config.toml
crop_scale_min = 1
questions_per_image = 8
encoder_fused_qkv = true
encoder_conv_stem = false
fusion_encoder_head_dim = 32
fusion_encoder_bias = "all"
fusion_encoder_connector = "mlp"
optimizer = "adamw"
eps = 1e-08
steps = 6700
batch_size = 64
epochs = 8.8
Rows from block 7 of the image encoder of a small model that answers yes/no questions on an image's attributes, named by matrix and row number. Rows with one number belong to one neuron. Each number is 200 + 40 x the weight over its row's rms, rounded and kept within 0 to 999. All counts start at 0.
After each neuron's rows are labels from the 100 images, of 14976, where the neuron reaches its highest value: "responds to" is what is common among them; "colour at peak" is the nearest of a few named colours to the mean colour under the peak. Only what is clearly more common there than usual is listed. The data: photos of arthropod specimens (BIOSCAN-5M). In brackets: how many of the 100, against the usual share in percent.
# fc1: MLP up (encoder.blocks.7.mlp.fc1.weight, 320x160), inputs 0-159
# fc2: MLP down (encoder.blocks.7.mlp.fc2.weight, 160x320, transposed), outputs 0-159

fc1.185,233,301,161,202,238,127,174,240,243,193,258,152,216,237,256,281,217,134,184,289,232,290,225,167,262,204,136,166,167,195,217,166,130,190,191,224,183,241,239,215,142,200,115,190,203,189,189,159,231,151,234,155,243,223,200,137,247,271,259,249,174,237,204,224,179,147,183,197,221,208,198,166,217,231,205,187,234,200,140,149,216,202,191,184,244,179,224,238,264,239,174,175,237,175,144,166,202,267,210,129,239,265,240,188,232,232,175,209,204,193,219,295,248,166,189,174,133,261,192,135,149,197,196,135,178,203,233,212,131,227,168,228,223,176,220,182,192,206,198,251,213,165,192,210,204,182,215,215,198,149,239,169,183,237,206,263,249,161,292,268
fc2.185,221,194,191,273,211,185,256,241,176,212,194,243,189,189,157,191,174,286,156,185,174,159,230,130,248,258,235,254,170,227,191,227,216,192,201,233,159,166,177,233,226,211,157,196,215,206,248,237,173,291,206,214,208,127,239,284,220,205,239,196,175,222,207,210,141,112,266,270,218,262,164,200,213,171,147,216,228,246,157,201,127,184,180,133,208,208,228,217,199,159,192,296,138,202,209,216,159,173,203,164,237,165,202,214,219,255,144,226,257,213,100,187,177,206,242,176,263,178,232,217,178,217,200,159,185,269,172,70,228,207,231,220,230,250,153,238,262,165,189,160,225,228,259,248,175,249,223,186,126,261,244,197,168,141,204,214,260,226,219,176
responds to: order Hymenoptera (44 vs 20.5)
colour at peak: brown (59 vs 3); grey (40 vs 7.6)

fc1.77,189,165,155,237,199,204,205,201,212,219,163,230,245,129,193,129,239,230,188,246,185,147,196,142,237,204,209,182,249,205,263,233,193,171,186,238,176,155,241,213,204,199,202,169,189,242,270,193,171,277,246,206,191,158,262,193,221,209,173,228,231,84,179,225,166,184,230,284,209,227,249,256,200,250,189,229,191,169,231,220,91,249,224,224,135,218,255,239,208,211,178,215,202,192,153,263,135,167,219,192,135,155,228,202,154,223,147,165,173,213,135,245,143,273,226,150,180,137,208,132,169,142,265,197,230,217,108,153,249,220,243,230,242,209,178,184,226,204,112,142,218,279,217,201,196,246,207,170,194,267,247,164,249,222,173,207,232,204,271,219
fc2.77,232,223,209,136,117,244,258,234,182,188,191,250,206,214,173,188,235,160,190,223,175,204,241,258,101,193,233,275,160,204,257,181,144,144,169,138,226,177,172,169,235,191,274,187,158,269,207,179,164,174,202,278,155,163,198,190,232,188,224,234,221,179,181,216,288,225,256,136,265,189,161,268,131,213,242,160,122,300,197,227,189,210,209,244,216,208,187,179,265,148,197,235,191,220,225,311,190,156,218,160,205,157,216,168,249,217,269,220,169,195,257,163,172,197,222,229,213,160,177,241,147,231,232,297,207,229,187,182,174,226,130,211,239,148,231,250,175,178,202,243,208,196,219,150,181,173,203,159,168,174,217,278,176,225,216,219,144,241,178,160
responds to: order Lepidoptera (25 vs 7.3)
colour at peak: white (100 vs 31.9)

fc1.171,210,199,231,142,198,141,260,203,199,189,179,261,182,152,186,188,188,203,124,325,212,220,193,168,151,221,215,194,177,256,182,220,172,231,140,161,194,214,242,226,151,203,197,224,191,220,198,143,209,173,202,176,222,225,273,245,185,183,153,213,116,123,180,173,216,212,225,201,245,175,229,168,210,156,180,147,173,239,182,132,149,207,228,260,197,146,246,157,248,243,220,182,181,194,176,261,159,223,229,193,228,140,150,195,167,177,147,305,135,150,162,200,158,178,168,205,144,212,204,184,201,203,218,184,160,254,204,165,234,166,151,279,189,184,200,89,194,220,239,123,281,180,99,139,217,274,167,214,229,250,262,242,208,183,242,237,200,249,229,203
fc2.171,162,152,271,198,198,158,206,202,303,252,214,226,276,253,200,218,155,190,180,190,175,217,165,225,203,133,233,256,238,168,136,175,156,273,197,235,192,186,143,228,205,170,209,273,257,167,215,195,146,210,199,209,180,114,165,248,188,208,236,177,199,202,223,232,193,253,182,154,283,218,171,252,164,171,134,201,218,178,203,110,152,187,203,202,206,197,231,193,229,172,268,198,175,162,234,217,233,159,223,224,207,250,207,93,194,192,190,116,197,185,240,185,181,171,178,159,191,207,296,123,171,243,174,290,244,179,210,132,142,208,158,149,184,169,176,247,236,131,148,216,211,141,219,195,241,195,184,246,202,254,127,143,180,135,161,203,221,164,214,244
responds to: order Hemiptera (57 vs 11.3)
colour at peak: grey (29 vs 7.6)

fc1.132,128,279,179,175,263,194,268,225,161,140,239,291,119,190,202,173,223,188,206,224,248,212,170,182,163,137,228,257,219,239,265,217,156,178,225,172,217,221,171,91,228,192,260,186,221,254,178,196,255,187,224,169,246,242,199,178,165,229,148,174,191,180,218,264,218,232,180,170,137,182,158,150,215,135,165,204,167,263,206,179,166,187,250,246,140,162,215,240,298,190,234,269,174,245,168,239,126,162,192,203,245,262,160,208,215,249,200,199,188,253,235,205,182,141,253,204,175,180,140,106,182,247,248,213,277,232,220,252,187,114,158,230,178,168,225,196,174,151,190,215,220,193,183,215,159,147,165,193,186,226,179,218,227,235,251,205,181,210,223,262
fc2.132,201,198,204,218,170,207,201,181,185,211,237,121,246,246,173,196,189,214,126,217,207,253,161,197,215,209,197,229,168,149,176,112,178,200,189,162,195,171,165,217,208,214,138,201,205,140,213,193,120,199,166,189,133,135,211,216,249,169,252,227,293,202,224,223,286,183,150,213,244,164,240,253,148,247,218,237,202,240,255,183,177,170,188,141,197,284,209,185,197,153,153,217,127,122,216,228,231,176,179,189,105,156,249,168,220,182,191,183,218,162,248,189,245,215,154,143,227,238,263,180,212,245,150,196,143,165,176,173,243,218,217,189,298,204,265,241,132,198,149,280,183,209,233,286,197,190,184,190,107,118,260,220,215,186,191,220,237,216,257,226
responds to: order Coleoptera (36 vs 16.8)
colour at peak: grey (54 vs 7.6)

fc1.66,278,198,160,175,204,145,222,264,166,144,205,160,204,140,185,224,189,82,165,260,184,225,232,209,221,180,176,197,172,276,176,182,191,222,233,162,177,206,210,185,140,183,159,255,222,183,184,173,210,184,230,182,205,256,211,120,178,170,199,195,131,196,196,213,260,201,202,237,157,159,190,176,184,178,223,101,196,230,145,181,147,246,169,248,253,197,188,183,259,256,208,197,182,161,235,190,116,175,241,279,210,271,200,222,168,194,164,298,148,282,168,226,144,224,257,230,122,209,131,193,201,145,227,200,224,187,283,287,184,154,128,267,188,194,188,205,177,172,186,184,196,167,136,176,187,166,224,201,199,223,235,257,200,251,212,191,247,256,202,274
fc2.66,245,229,189,216,220,171,214,175,218,266,230,157,236,126,159,228,165,233,116,234,193,166,154,200,263,188,165,215,197,130,158,233,170,204,131,181,169,133,245,262,277,142,137,236,204,231,253,189,198,256,186,178,175,164,187,251,246,174,221,184,260,188,228,233,222,177,276,200,183,185,299,262,141,172,218,249,213,169,181,163,165,183,237,166,214,247,211,163,232,148,197,274,143,207,219,249,240,227,226,231,179,154,235,174,225,196,190,144,193,189,166,224,206,229,136,146,284,187,225,168,268,192,238,203,190,212,217,78,228,157,256,174,218,142,232,234,233,188,137,173,183,163,215,198,229,264,168,245,134,182,203,243,226,201,157,211,198,141,277,192
responds to: order Hemiptera (47 vs 11.3); order Coleoptera (39 vs 16.8)
colour at peak: brown (56 vs 3); grey (26 vs 7.6)

fc1.4,185,151,146,237,186,184,170,197,185,189,150,229,256,159,177,174,221,269,219,237,196,153,207,176,176,260,179,217,257,266,213,243,153,187,256,156,151,203,251,239,205,176,242,142,185,315,238,186,200,296,229,181,212,192,173,192,189,188,183,156,197,81,192,226,160,154,220,210,136,238,213,202,198,147,200,230,181,241,185,138,150,248,220,191,174,168,281,251,276,183,167,257,164,175,161,244,168,195,178,147,242,205,252,155,155,238,200,201,177,249,125,222,130,213,265,223,264,144,220,135,150,205,266,158,196,263,137,154,220,150,223,251,223,197,178,173,194,198,201,161,178,198,222,168,240,275,214,140,175,240,253,165,203,232,183,223,220,214,254,170
fc2.4,219,215,207,147,185,205,237,190,156,251,119,259,168,171,188,162,235,224,189,220,207,164,233,202,115,208,263,240,184,182,293,181,178,136,145,177,220,216,160,137,203,258,259,154,153,283,219,145,178,223,238,221,126,172,202,253,262,170,200,229,227,146,213,188,246,196,212,144,261,230,163,192,162,227,275,233,139,254,196,207,219,233,170,225,159,166,217,253,247,169,164,248,172,225,160,283,165,211,229,198,161,197,151,220,226,188,267,243,192,157,290,205,153,240,232,216,220,181,201,192,189,152,242,278,205,263,213,202,186,211,134,250,290,147,227,223,165,224,181,238,219,232,156,175,142,196,242,147,153,190,267,240,166,227,223,250,168,181,166,169
responds to: order Diptera (78 vs 30.6)
colour at peak: grey (61 vs 7.6)

fc1.119,273,224,237,181,114,133,187,262,139,173,167,141,246,194,126,166,189,87,217,227,229,213,238,203,204,200,248,198,193,175,196,204,260,202,172,224,230,229,145,191,165,218,159,223,199,160,155,105,198,185,216,216,188,217,152,191,178,226,191,159,130,212,171,198,202,145,240,188,238,249,188,202,215,238,154,106,174,231,168,186,181,249,171,150,220,215,188,166,297,222,203,166,135,147,286,195,127,116,265,286,234,206,157,167,221,206,195,233,196,183,189,214,253,214,160,207,166,230,194,220,209,202,208,162,225,246,216,220,143,215,205,181,211,142,100,212,151,120,178,221,224,182,260,203,168,190,232,189,150,223,238,209,112,248,252,204,221,157,214,150
fc2.119,227,228,219,213,189,178,232,218,269,176,224,209,204,152,166,195,226,197,170,186,193,177,211,181,249,224,239,193,146,169,150,209,241,282,145,215,184,169,216,264,254,159,101,241,266,195,219,215,166,238,221,190,260,194,225,207,246,196,153,126,181,209,213,232,170,191,208,272,175,150,276,190,170,140,131,228,188,170,247,191,193,247,172,237,242,221,284,194,272,163,258,243,109,173,276,242,233,176,265,225,235,135,167,170,181,233,208,176,149,208,153,178,182,148,147,141,254,222,226,198,190,207,264,200,185,168,195,124,248,198,186,182,150,159,187,195,261,184,156,185,251,172,167,186,158,260,160,160,88,189,155,219,202,182,179,246,263,206,279,204
responds to: order Hemiptera (47 vs 11.3); order Coleoptera (43 vs 16.8)
colour at peak: brown (79 vs 3)

fc1.184,257,195,215,177,246,200,216,188,202,218,219,166,235,198,212,235,147,124,147,224,197,265,233,180,240,215,157,236,223,171,257,218,204,246,146,161,260,239,257,218,113,238,183,246,221,178,144,188,175,195,228,194,174,206,233,218,181,216,194,175,187,132,171,233,285,259,212,244,239,248,248,175,216,178,158,148,201,193,198,167,196,257,257,195,139,168,261,223,307,257,251,158,186,161,203,272,169,191,194,206,255,193,148,158,156,215,205,232,120,265,225,204,122,194,256,271,155,265,206,181,166,126,274,200,194,195,190,223,193,165,156,208,258,273,228,140,222,236,158,185,209,157,119,159,193,210,176,149,242,276,253,222,234,241,207,216,248,206,212,224
fc2.184,173,206,225,205,147,251,203,190,150,176,215,255,171,175,111,131,211,277,131,165,159,152,201,139,153,240,183,192,263,265,196,241,174,227,242,207,167,140,250,185,214,193,227,156,207,217,215,174,130,250,174,148,241,166,189,249,239,209,186,218,262,169,234,172,220,161,304,136,241,158,225,249,198,225,270,239,234,201,191,141,181,199,240,188,206,254,150,232,278,218,186,272,189,186,219,314,185,233,231,181,185,138,229,201,225,154,179,187,253,169,134,255,215,217,157,180,278,217,229,206,207,235,204,204,200,266,190,148,213,173,202,226,179,168,164,228,276,232,244,187,269,215,179,198,173,228,258,149,131,208,190,253,236,214,240,140,225,150,185,212
responds to: order Psocodea (35 vs 3.7); order Hemiptera (29 vs 11.3); family Caeciliusidae (25 vs 0.9)
colour at peak: grey (93 vs 7.6)

fc1.316,176,177,221,184,201,132,174,173,159,201,149,216,227,201,261,216,200,173,138,229,236,136,243,188,157,156,241,267,221,236,189,249,137,223,106,185,240,267,175,190,201,202,241,175,165,212,216,206,180,86,213,207,228,228,232,231,129,126,205,192,165,188,219,162,209,205,254,203,242,214,207,168,202,110,246,169,196,219,239,200,159,239,178,257,222,121,284,207,203,186,208,227,205,213,197,222,134,152,209,173,293,197,171,197,175,164,198,219,144,233,156,214,155,196,249,215,219,224,100,234,181,158,232,217,195,278,181,135,208,187,164,243,176,244,168,137,254,178,187,143,242,207,137,91,151,237,167,167,278,219,172,230,204,209,198,190,205,272,143,206
fc2.316,256,213,250,228,162,175,184,196,301,177,236,201,254,191,217,293,171,162,148,222,239,161,221,176,257,239,189,234,190,206,197,177,219,176,161,249,143,164,215,172,205,193,142,196,254,209,199,181,163,253,163,154,230,163,227,282,208,170,207,233,182,228,206,221,189,206,164,158,226,231,234,239,234,179,177,203,149,190,162,92,171,188,221,150,189,154,207,133,168,175,153,253,135,205,223,217,233,132,209,155,176,101,279,206,141,197,143,81,255,183,155,165,174,211,219,157,206,204,212,184,155,199,222,187,205,221,144,204,183,229,256,220,282,191,210,239,198,156,189,246,171,126,189,184,207,208,122,182,126,253,197,180,179,148,146,272,182,142,267,186
responds to: order Diptera (69 vs 30.6)
colour at peak: grey (87 vs 7.6)

fc1.255,264,237,173,270,225,177,193,219,179,213,233,207,239,90,217,154,237,244,219,173,222,213,217,108,193,221,295,187,158,200,238,184,179,213,218,165,163,107,229,243,140,131,220,220,125,155,203,183,156,138,175,192,246,208,239,237,176,184,151,264,181,179,181,171,252,241,249,217,204,204,167,162,194,239,270,166,130,277,252,140,210,182,206,212,203,154,203,199,155,253,144,223,164,226,206,185,130,202,185,173,234,154,201,226,199,192,103,244,254,209,230,172,163,149,196,127,168,210,208,203,192,221,211,168,223,199,187,205,169,225,217,233,268,168,231,143,223,205,219,87,166,197,226,185,268,235,237,174,234,214,274,214,168,253,243,244,196,261,186,138
fc2.255,210,163,214,171,145,214,232,150,220,228,186,222,200,239,235,199,124,172,196,160,211,290,119,190,191,197,220,253,179,142,184,166,214,265,224,237,209,228,163,135,217,145,162,259,254,148,151,182,180,157,166,228,139,122,192,272,214,231,233,212,195,214,218,237,270,233,136,151,253,161,148,265,148,153,156,246,158,198,227,111,168,222,180,207,187,149,207,157,234,222,193,269,178,196,206,202,260,197,177,225,164,167,249,124,220,194,230,133,241,138,246,181,216,133,185,179,170,236,315,203,153,225,136,263,188,201,183,226,113,198,154,176,214,152,187,263,153,162,151,251,190,156,214,218,239,163,201,203,225,186,180,208,204,186,129,205,209,166,194,197
responds to: order Hymenoptera (50 vs 20.5)
colour at peak: grey (76 vs 7.6)

fc1.211,165,273,146,226,167,204,163,229,257,208,140,205,198,206,220,149,209,170,240,248,195,194,135,145,168,215,169,224,216,228,218,242,170,242,295,180,218,192,216,242,143,139,250,219,124,228,212,228,204,302,135,148,246,168,248,203,201,148,229,197,149,106,155,184,237,213,208,197,199,220,192,186,201,240,198,235,176,158,177,180,150,230,183,230,194,215,262,241,197,241,166,164,134,253,157,237,167,207,209,195,103,169,201,212,245,229,174,293,149,233,186,243,112,203,220,203,134,129,243,174,214,212,260,204,184,169,140,194,252,259,206,288,220,209,177,131,225,183,120,166,194,174,146,169,170,194,171,226,154,240,257,166,189,182,195,241,181,226,249,243
fc2.211,289,233,186,190,186,215,270,223,207,193,157,224,215,228,151,223,155,127,240,255,190,237,192,219,182,184,298,270,150,182,193,186,191,198,138,126,175,212,176,158,216,224,238,169,198,238,173,191,178,170,188,261,160,184,165,246,274,174,193,228,194,202,164,205,215,255,235,158,258,167,183,240,181,131,206,205,105,271,242,224,204,191,157,199,230,171,173,185,215,122,170,223,161,204,158,293,226,162,264,222,186,181,190,121,183,202,272,199,178,160,276,218,241,181,159,223,228,155,230,245,157,182,221,254,175,240,216,230,200,234,158,176,232,119,178,268,176,158,217,292,197,103,223,201,194,223,267,173,137,168,265,210,200,286,207,197,222,228,183,193
responds to: order Coleoptera (36 vs 16.8); order Lepidoptera (28 vs 7.3)
colour at peak: white (93 vs 31.9)

fc1.89,196,194,196,205,206,180,209,258,172,220,151,202,250,164,180,145,217,220,171,238,178,137,272,192,236,198,207,302,204,247,226,294,142,246,189,189,171,250,275,253,167,236,199,202,156,292,221,174,140,188,173,210,184,173,191,228,164,218,168,162,223,128,178,248,232,160,224,220,165,281,207,161,227,153,142,177,184,187,165,156,143,278,230,237,225,155,250,207,239,196,180,227,208,159,142,233,150,196,219,154,189,193,232,176,125,233,118,183,176,217,188,275,115,265,241,225,280,159,147,188,210,170,208,193,245,271,151,119,217,179,185,275,248,204,202,221,218,197,199,208,201,203,175,192,181,293,185,145,149,267,226,222,199,179,223,221,253,203,231,218
fc2.89,245,225,165,196,187,237,207,178,192,200,148,211,172,157,153,126,273,216,181,214,224,151,199,214,111,234,251,184,154,233,304,211,184,176,216,207,269,211,249,228,203,233,264,195,118,242,206,201,129,212,219,190,196,178,172,261,232,179,202,254,157,90,208,182,246,173,253,121,248,232,161,218,141,221,251,185,119,240,163,207,217,213,175,281,222,223,192,261,234,205,160,265,219,219,131,309,131,188,206,167,201,154,220,203,240,187,185,244,171,203,231,238,154,210,267,177,194,112,246,218,211,179,217,241,183,258,251,205,198,172,148,205,277,209,249,174,190,230,226,229,253,192,190,158,219,239,212,139,136,170,220,237,218,213,231,220,146,204,189,196
responds to: order Diptera (64 vs 30.6)
colour at peak: grey (69 vs 7.6)

fc1.6,133,191,224,202,266,195,263,197,276,126,175,276,131,206,204,199,188,215,188,212,195,205,160,244,140,205,189,192,215,151,238,164,158,196,202,147,249,195,164,108,258,169,200,173,207,264,153,220,241,128,180,197,179,223,229,197,204,185,152,152,206,208,147,230,207,273,181,76,179,130,177,203,163,134,182,164,193,244,187,192,194,179,249,283,130,209,193,181,232,143,264,225,189,265,138,232,228,210,195,171,183,212,184,191,210,240,290,196,182,149,258,201,172,168,156,254,258,152,205,123,262,173,213,235,237,255,195,133,187,139,152,178,183,203,239,207,166,123,181,224,207,167,203,168,155,155,191,214,130,164,144,213,185,167,168,164,219,164,223,208
fc2.6,218,179,240,175,143,201,262,163,229,205,257,174,244,249,212,136,166,160,205,139,220,195,167,233,273,239,207,198,202,142,184,114,228,185,209,223,142,151,195,218,203,134,139,250,205,132,183,173,210,196,184,150,189,194,186,204,240,205,237,202,278,253,229,145,208,222,142,260,184,175,245,257,175,190,180,129,248,151,206,133,222,228,134,175,170,302,191,172,183,213,185,188,194,175,267,206,254,139,151,207,200,161,218,124,163,230,258,139,221,182,209,168,226,209,171,135,173,197,214,225,240,212,169,213,143,171,174,213,316,238,215,149,207,175,246,278,104,224,176,226,183,175,240,255,254,127,191,228,195,153,236,225,246,220,137,202,181,214,224,211
responds to: order Coleoptera (40 vs 16.8)
colour at peak: grey (84 vs 7.6)

fc1.145,224,179,175,121,155,184,142,244,234,177,230,290,169,179,230,224,207,166,180,190,198,229,203,213,174,184,233,231,202,177,225,231,123,177,177,118,214,209,69,105,232,221,190,239,218,186,137,186,182,189,149,263,209,260,152,201,163,264,163,165,218,193,171,193,217,182,135,101,217,161,139,213,164,186,179,154,89,199,231,193,195,150,213,169,233,165,154,205,224,189,187,196,193,170,223,220,190,93,253,246,194,213,210,213,220,274,202,214,200,176,228,81,247,208,171,219,200,227,183,186,184,228,250,229,213,181,249,284,170,242,158,177,232,206,187,213,207,172,239,228,254,236,221,173,219,218,307,202,248,188,163,212,222,157,256,192,134,174,174,209
fc2.145,199,197,219,200,157,170,251,157,189,199,195,179,200,160,86,182,213,206,246,254,221,171,268,235,279,185,180,252,199,132,173,193,256,178,226,192,149,204,206,175,193,177,109,237,254,230,176,223,179,217,196,233,235,204,185,186,218,262,120,191,150,208,234,206,170,178,232,203,194,170,167,186,265,193,192,253,174,180,229,149,204,204,241,243,241,227,180,152,244,163,236,210,126,160,257,232,203,188,238,238,270,173,216,177,189,209,247,175,212,180,179,179,171,236,112,143,272,178,227,221,181,241,254,136,206,268,207,135,213,150,239,152,236,193,151,279,171,150,174,250,273,148,248,181,243,254,161,221,97,242,220,235,207,213,207,122,275,239,246,156
responds to: order Coleoptera (71 vs 16.8)
colour at peak: brown (98 vs 3)

fc1.32,261,268,195,119,207,178,226,174,232,243,161,204,221,177,146,198,235,147,206,234,263,183,190,210,240,128,153,216,157,268,181,193,158,217,245,241,181,256,120,249,197,207,240,190,222,215,206,192,154,251,215,216,199,141,168,266,182,242,241,246,184,199,228,204,141,124,208,222,221,250,188,183,188,137,176,177,198,150,209,178,125,179,156,221,242,233,212,290,283,198,170,202,225,212,258,201,184,248,238,242,193,287,145,173,170,135,200,214,144,275,201,202,181,218,273,149,149,188,179,226,137,224,226,183,125,166,217,258,239,184,257,248,122,142,205,142,229,293,223,216,182,173,179,188,202,270,240,195,227,271,210,203,202,164,181,218,192,201,195,269
fc2.32,196,244,210,222,158,243,174,162,205,261,203,221,214,208,220,126,236,197,142,185,177,226,174,199,209,234,179,210,136,208,214,187,200,211,144,185,179,151,184,193,240,144,182,185,196,204,231,158,253,214,171,191,211,168,178,144,206,197,153,207,306,215,227,171,233,145,194,174,160,180,281,272,160,223,179,205,213,221,215,189,201,215,202,175,227,297,169,177,192,213,144,277,122,203,245,206,249,252,180,200,170,106,240,177,228,181,170,126,233,195,236,205,251,164,173,149,253,134,220,177,216,145,256,151,156,238,162,180,234,217,233,180,285,150,245,302,179,221,133,264,209,170,231,283,141,153,130,188,175,171,258,238,207,231,141,192,222,132,278,202
responds to: order Coleoptera (36 vs 16.8)
colour at peak: grey (44 vs 7.6)

fc1.274,218,222,230,216,196,138,249,201,115,206,237,177,183,177,198,173,215,190,193,234,139,213,228,171,159,209,202,215,191,237,178,164,215,210,147,131,182,142,256,262,152,214,208,218,134,178,276,149,166,204,187,181,190,183,289,188,203,162,221,240,143,126,144,179,225,205,255,192,224,172,146,228,153,229,202,197,216,277,209,178,219,230,250,259,209,134,237,157,280,337,154,178,182,192,214,251,134,225,222,193,259,123,146,166,209,160,198,253,138,143,182,258,143,135,181,178,187,194,208,117,257,157,210,159,205,237,194,148,204,138,167,274,258,171,219,212,229,226,183,179,165,149,157,204,157,259,188,190,188,174,241,201,182,243,239,242,211,249,201,201
fc2.274,302,233,277,199,113,111,212,180,263,221,183,145,210,213,153,205,230,239,202,249,172,207,209,248,215,190,296,235,136,136,219,141,167,237,188,159,191,169,163,174,190,137,227,248,234,169,190,220,125,213,275,224,118,141,145,284,258,203,200,248,216,147,200,179,236,197,230,158,280,156,219,242,185,221,186,141,205,206,236,170,165,171,179,198,223,207,198,233,229,141,226,241,130,170,241,266,238,220,216,225,174,176,141,186,149,171,192,195,278,212,213,215,205,288,202,192,204,184,327,173,154,215,214,188,156,174,186,209,162,209,171,183,212,152,217,182,220,137,152,233,246,169,177,184,190,190,159,208,199,222,188,247,159,190,253,216,234,224,232,163
responds to: order Hemiptera (31 vs 11.3)
colour at peak: grey (57 vs 7.6)

fc1.270,203,223,210,200,226,162,242,170,161,227,232,272,195,149,185,129,133,182,177,243,176,206,207,171,130,168,284,136,96,172,221,239,244,196,165,170,226,218,207,227,259,245,242,157,149,192,188,142,169,190,212,229,185,170,268,246,183,185,208,239,204,201,169,202,234,233,269,165,211,246,245,199,137,135,199,146,183,195,234,118,175,220,246,246,242,161,235,189,256,178,228,222,207,253,174,271,186,206,234,135,257,183,210,143,194,199,229,253,170,135,176,167,116,170,215,193,176,191,153,167,260,158,229,295,136,209,156,204,174,237,150,269,164,125,159,128,177,173,187,176,262,217,216,123,176,174,205,204,185,246,211,271,191,211,165,235,190,175,176,176
fc2.270,187,186,268,192,214,215,248,161,260,231,203,218,243,206,224,235,106,129,166,230,153,228,163,200,236,206,193,200,200,162,187,164,166,242,132,153,183,142,154,192,217,154,214,184,225,197,200,186,182,254,150,253,196,164,135,194,222,218,234,167,248,266,175,187,217,238,172,147,219,132,216,277,156,176,141,195,195,210,230,139,226,157,204,181,218,191,152,162,200,128,152,285,166,153,216,238,319,212,212,203,150,155,254,143,162,200,227,112,246,140,195,214,205,216,198,177,252,281,243,202,152,250,184,252,147,244,219,146,150,153,207,220,233,193,199,264,175,183,108,266,184,153,227,182,235,200,129,212,156,211,135,198,233,194,213,197,248,169,213,244
responds to: order Coleoptera (73 vs 16.8)
colour at peak: white (91 vs 31.9)

fc1.232,144,164,196,168,194,240,181,148,256,205,201,237,218,190,202,216,171,294,229,218,177,150,210,242,225,164,194,127,240,281,261,204,191,182,292,202,257,196,234,183,240,158,226,198,136,206,224,234,138,259,140,181,254,146,249,219,152,205,185,179,195,202,158,172,158,199,139,149,201,251,278,266,162,195,206,271,182,210,142,187,140,231,217,176,144,190,193,274,204,212,232,160,196,243,207,276,212,190,260,202,128,257,221,266,205,173,195,176,198,231,196,238,164,288,163,178,174,175,233,155,156,157,193,201,207,172,111,103,185,203,246,216,171,269,203,182,224,240,156,182,273,195,223,189,156,182,204,180,141,223,226,233,244,124,155,249,197,221,175,168
fc2.232,232,183,158,143,160,213,272,155,199,221,202,176,173,284,217,194,148,84,169,234,228,219,121,262,150,229,182,292,143,239,187,196,174,197,133,166,138,178,170,134,213,169,199,213,235,261,216,185,222,210,207,239,167,195,145,232,199,139,268,200,217,217,215,255,186,254,111,223,198,165,236,252,171,194,221,200,135,212,207,194,200,125,197,251,163,210,180,214,175,127,164,189,155,206,263,202,248,235,193,179,139,177,209,124,194,176,258,143,238,139,215,243,267,188,161,126,193,178,210,218,218,184,215,259,147,210,186,225,215,189,272,162,223,165,194,281,179,163,193,250,124,139,214,163,180,147,162,174,204,200,155,215,210,198,149,271,217,195,184,208
responds to: order Coleoptera (45 vs 16.8)
colour at peak: white (64 vs 31.9)

fc1.166,282,267,131,183,165,161,209,206,151,162,217,214,141,152,158,129,202,155,213,259,143,175,202,220,186,176,199,170,227,222,221,172,165,178,263,137,207,160,248,173,157,165,229,192,181,161,243,194,174,225,132,211,193,205,284,236,250,162,173,154,131,138,244,229,187,196,148,252,229,178,268,187,220,231,205,157,171,216,201,156,169,232,189,283,217,113,257,248,232,250,205,161,181,215,227,187,164,238,251,223,225,209,143,189,188,223,176,243,153,137,162,215,169,251,188,209,92,117,205,169,223,208,183,159,147,192,153,208,185,174,186,247,168,146,246,110,259,215,175,193,209,205,177,147,179,281,237,153,224,274,237,267,195,201,244,201,155,223,187,207
fc2.166,161,184,258,136,185,173,173,160,257,163,196,216,183,238,221,204,129,157,209,267,255,255,226,209,187,163,273,292,195,195,134,187,193,188,236,232,182,244,148,151,229,208,160,246,259,246,206,190,165,223,242,248,182,196,195,257,190,190,224,186,224,231,220,261,171,216,135,102,194,128,226,259,194,136,164,221,161,227,205,218,174,187,219,227,250,159,201,159,214,217,209,255,150,196,203,196,200,249,266,287,186,189,213,89,193,224,247,119,159,165,235,220,263,175,198,189,212,224,221,175,177,222,201,287,168,183,194,183,113,234,237,167,233,145,130,221,230,145,188,226,205,122,163,185,223,235,199,140,134,228,171,238,203,246,194,161,236,175,266,239
responds to: order Hemiptera (67 vs 11.3)
colour at peak: white (60 vs 31.9)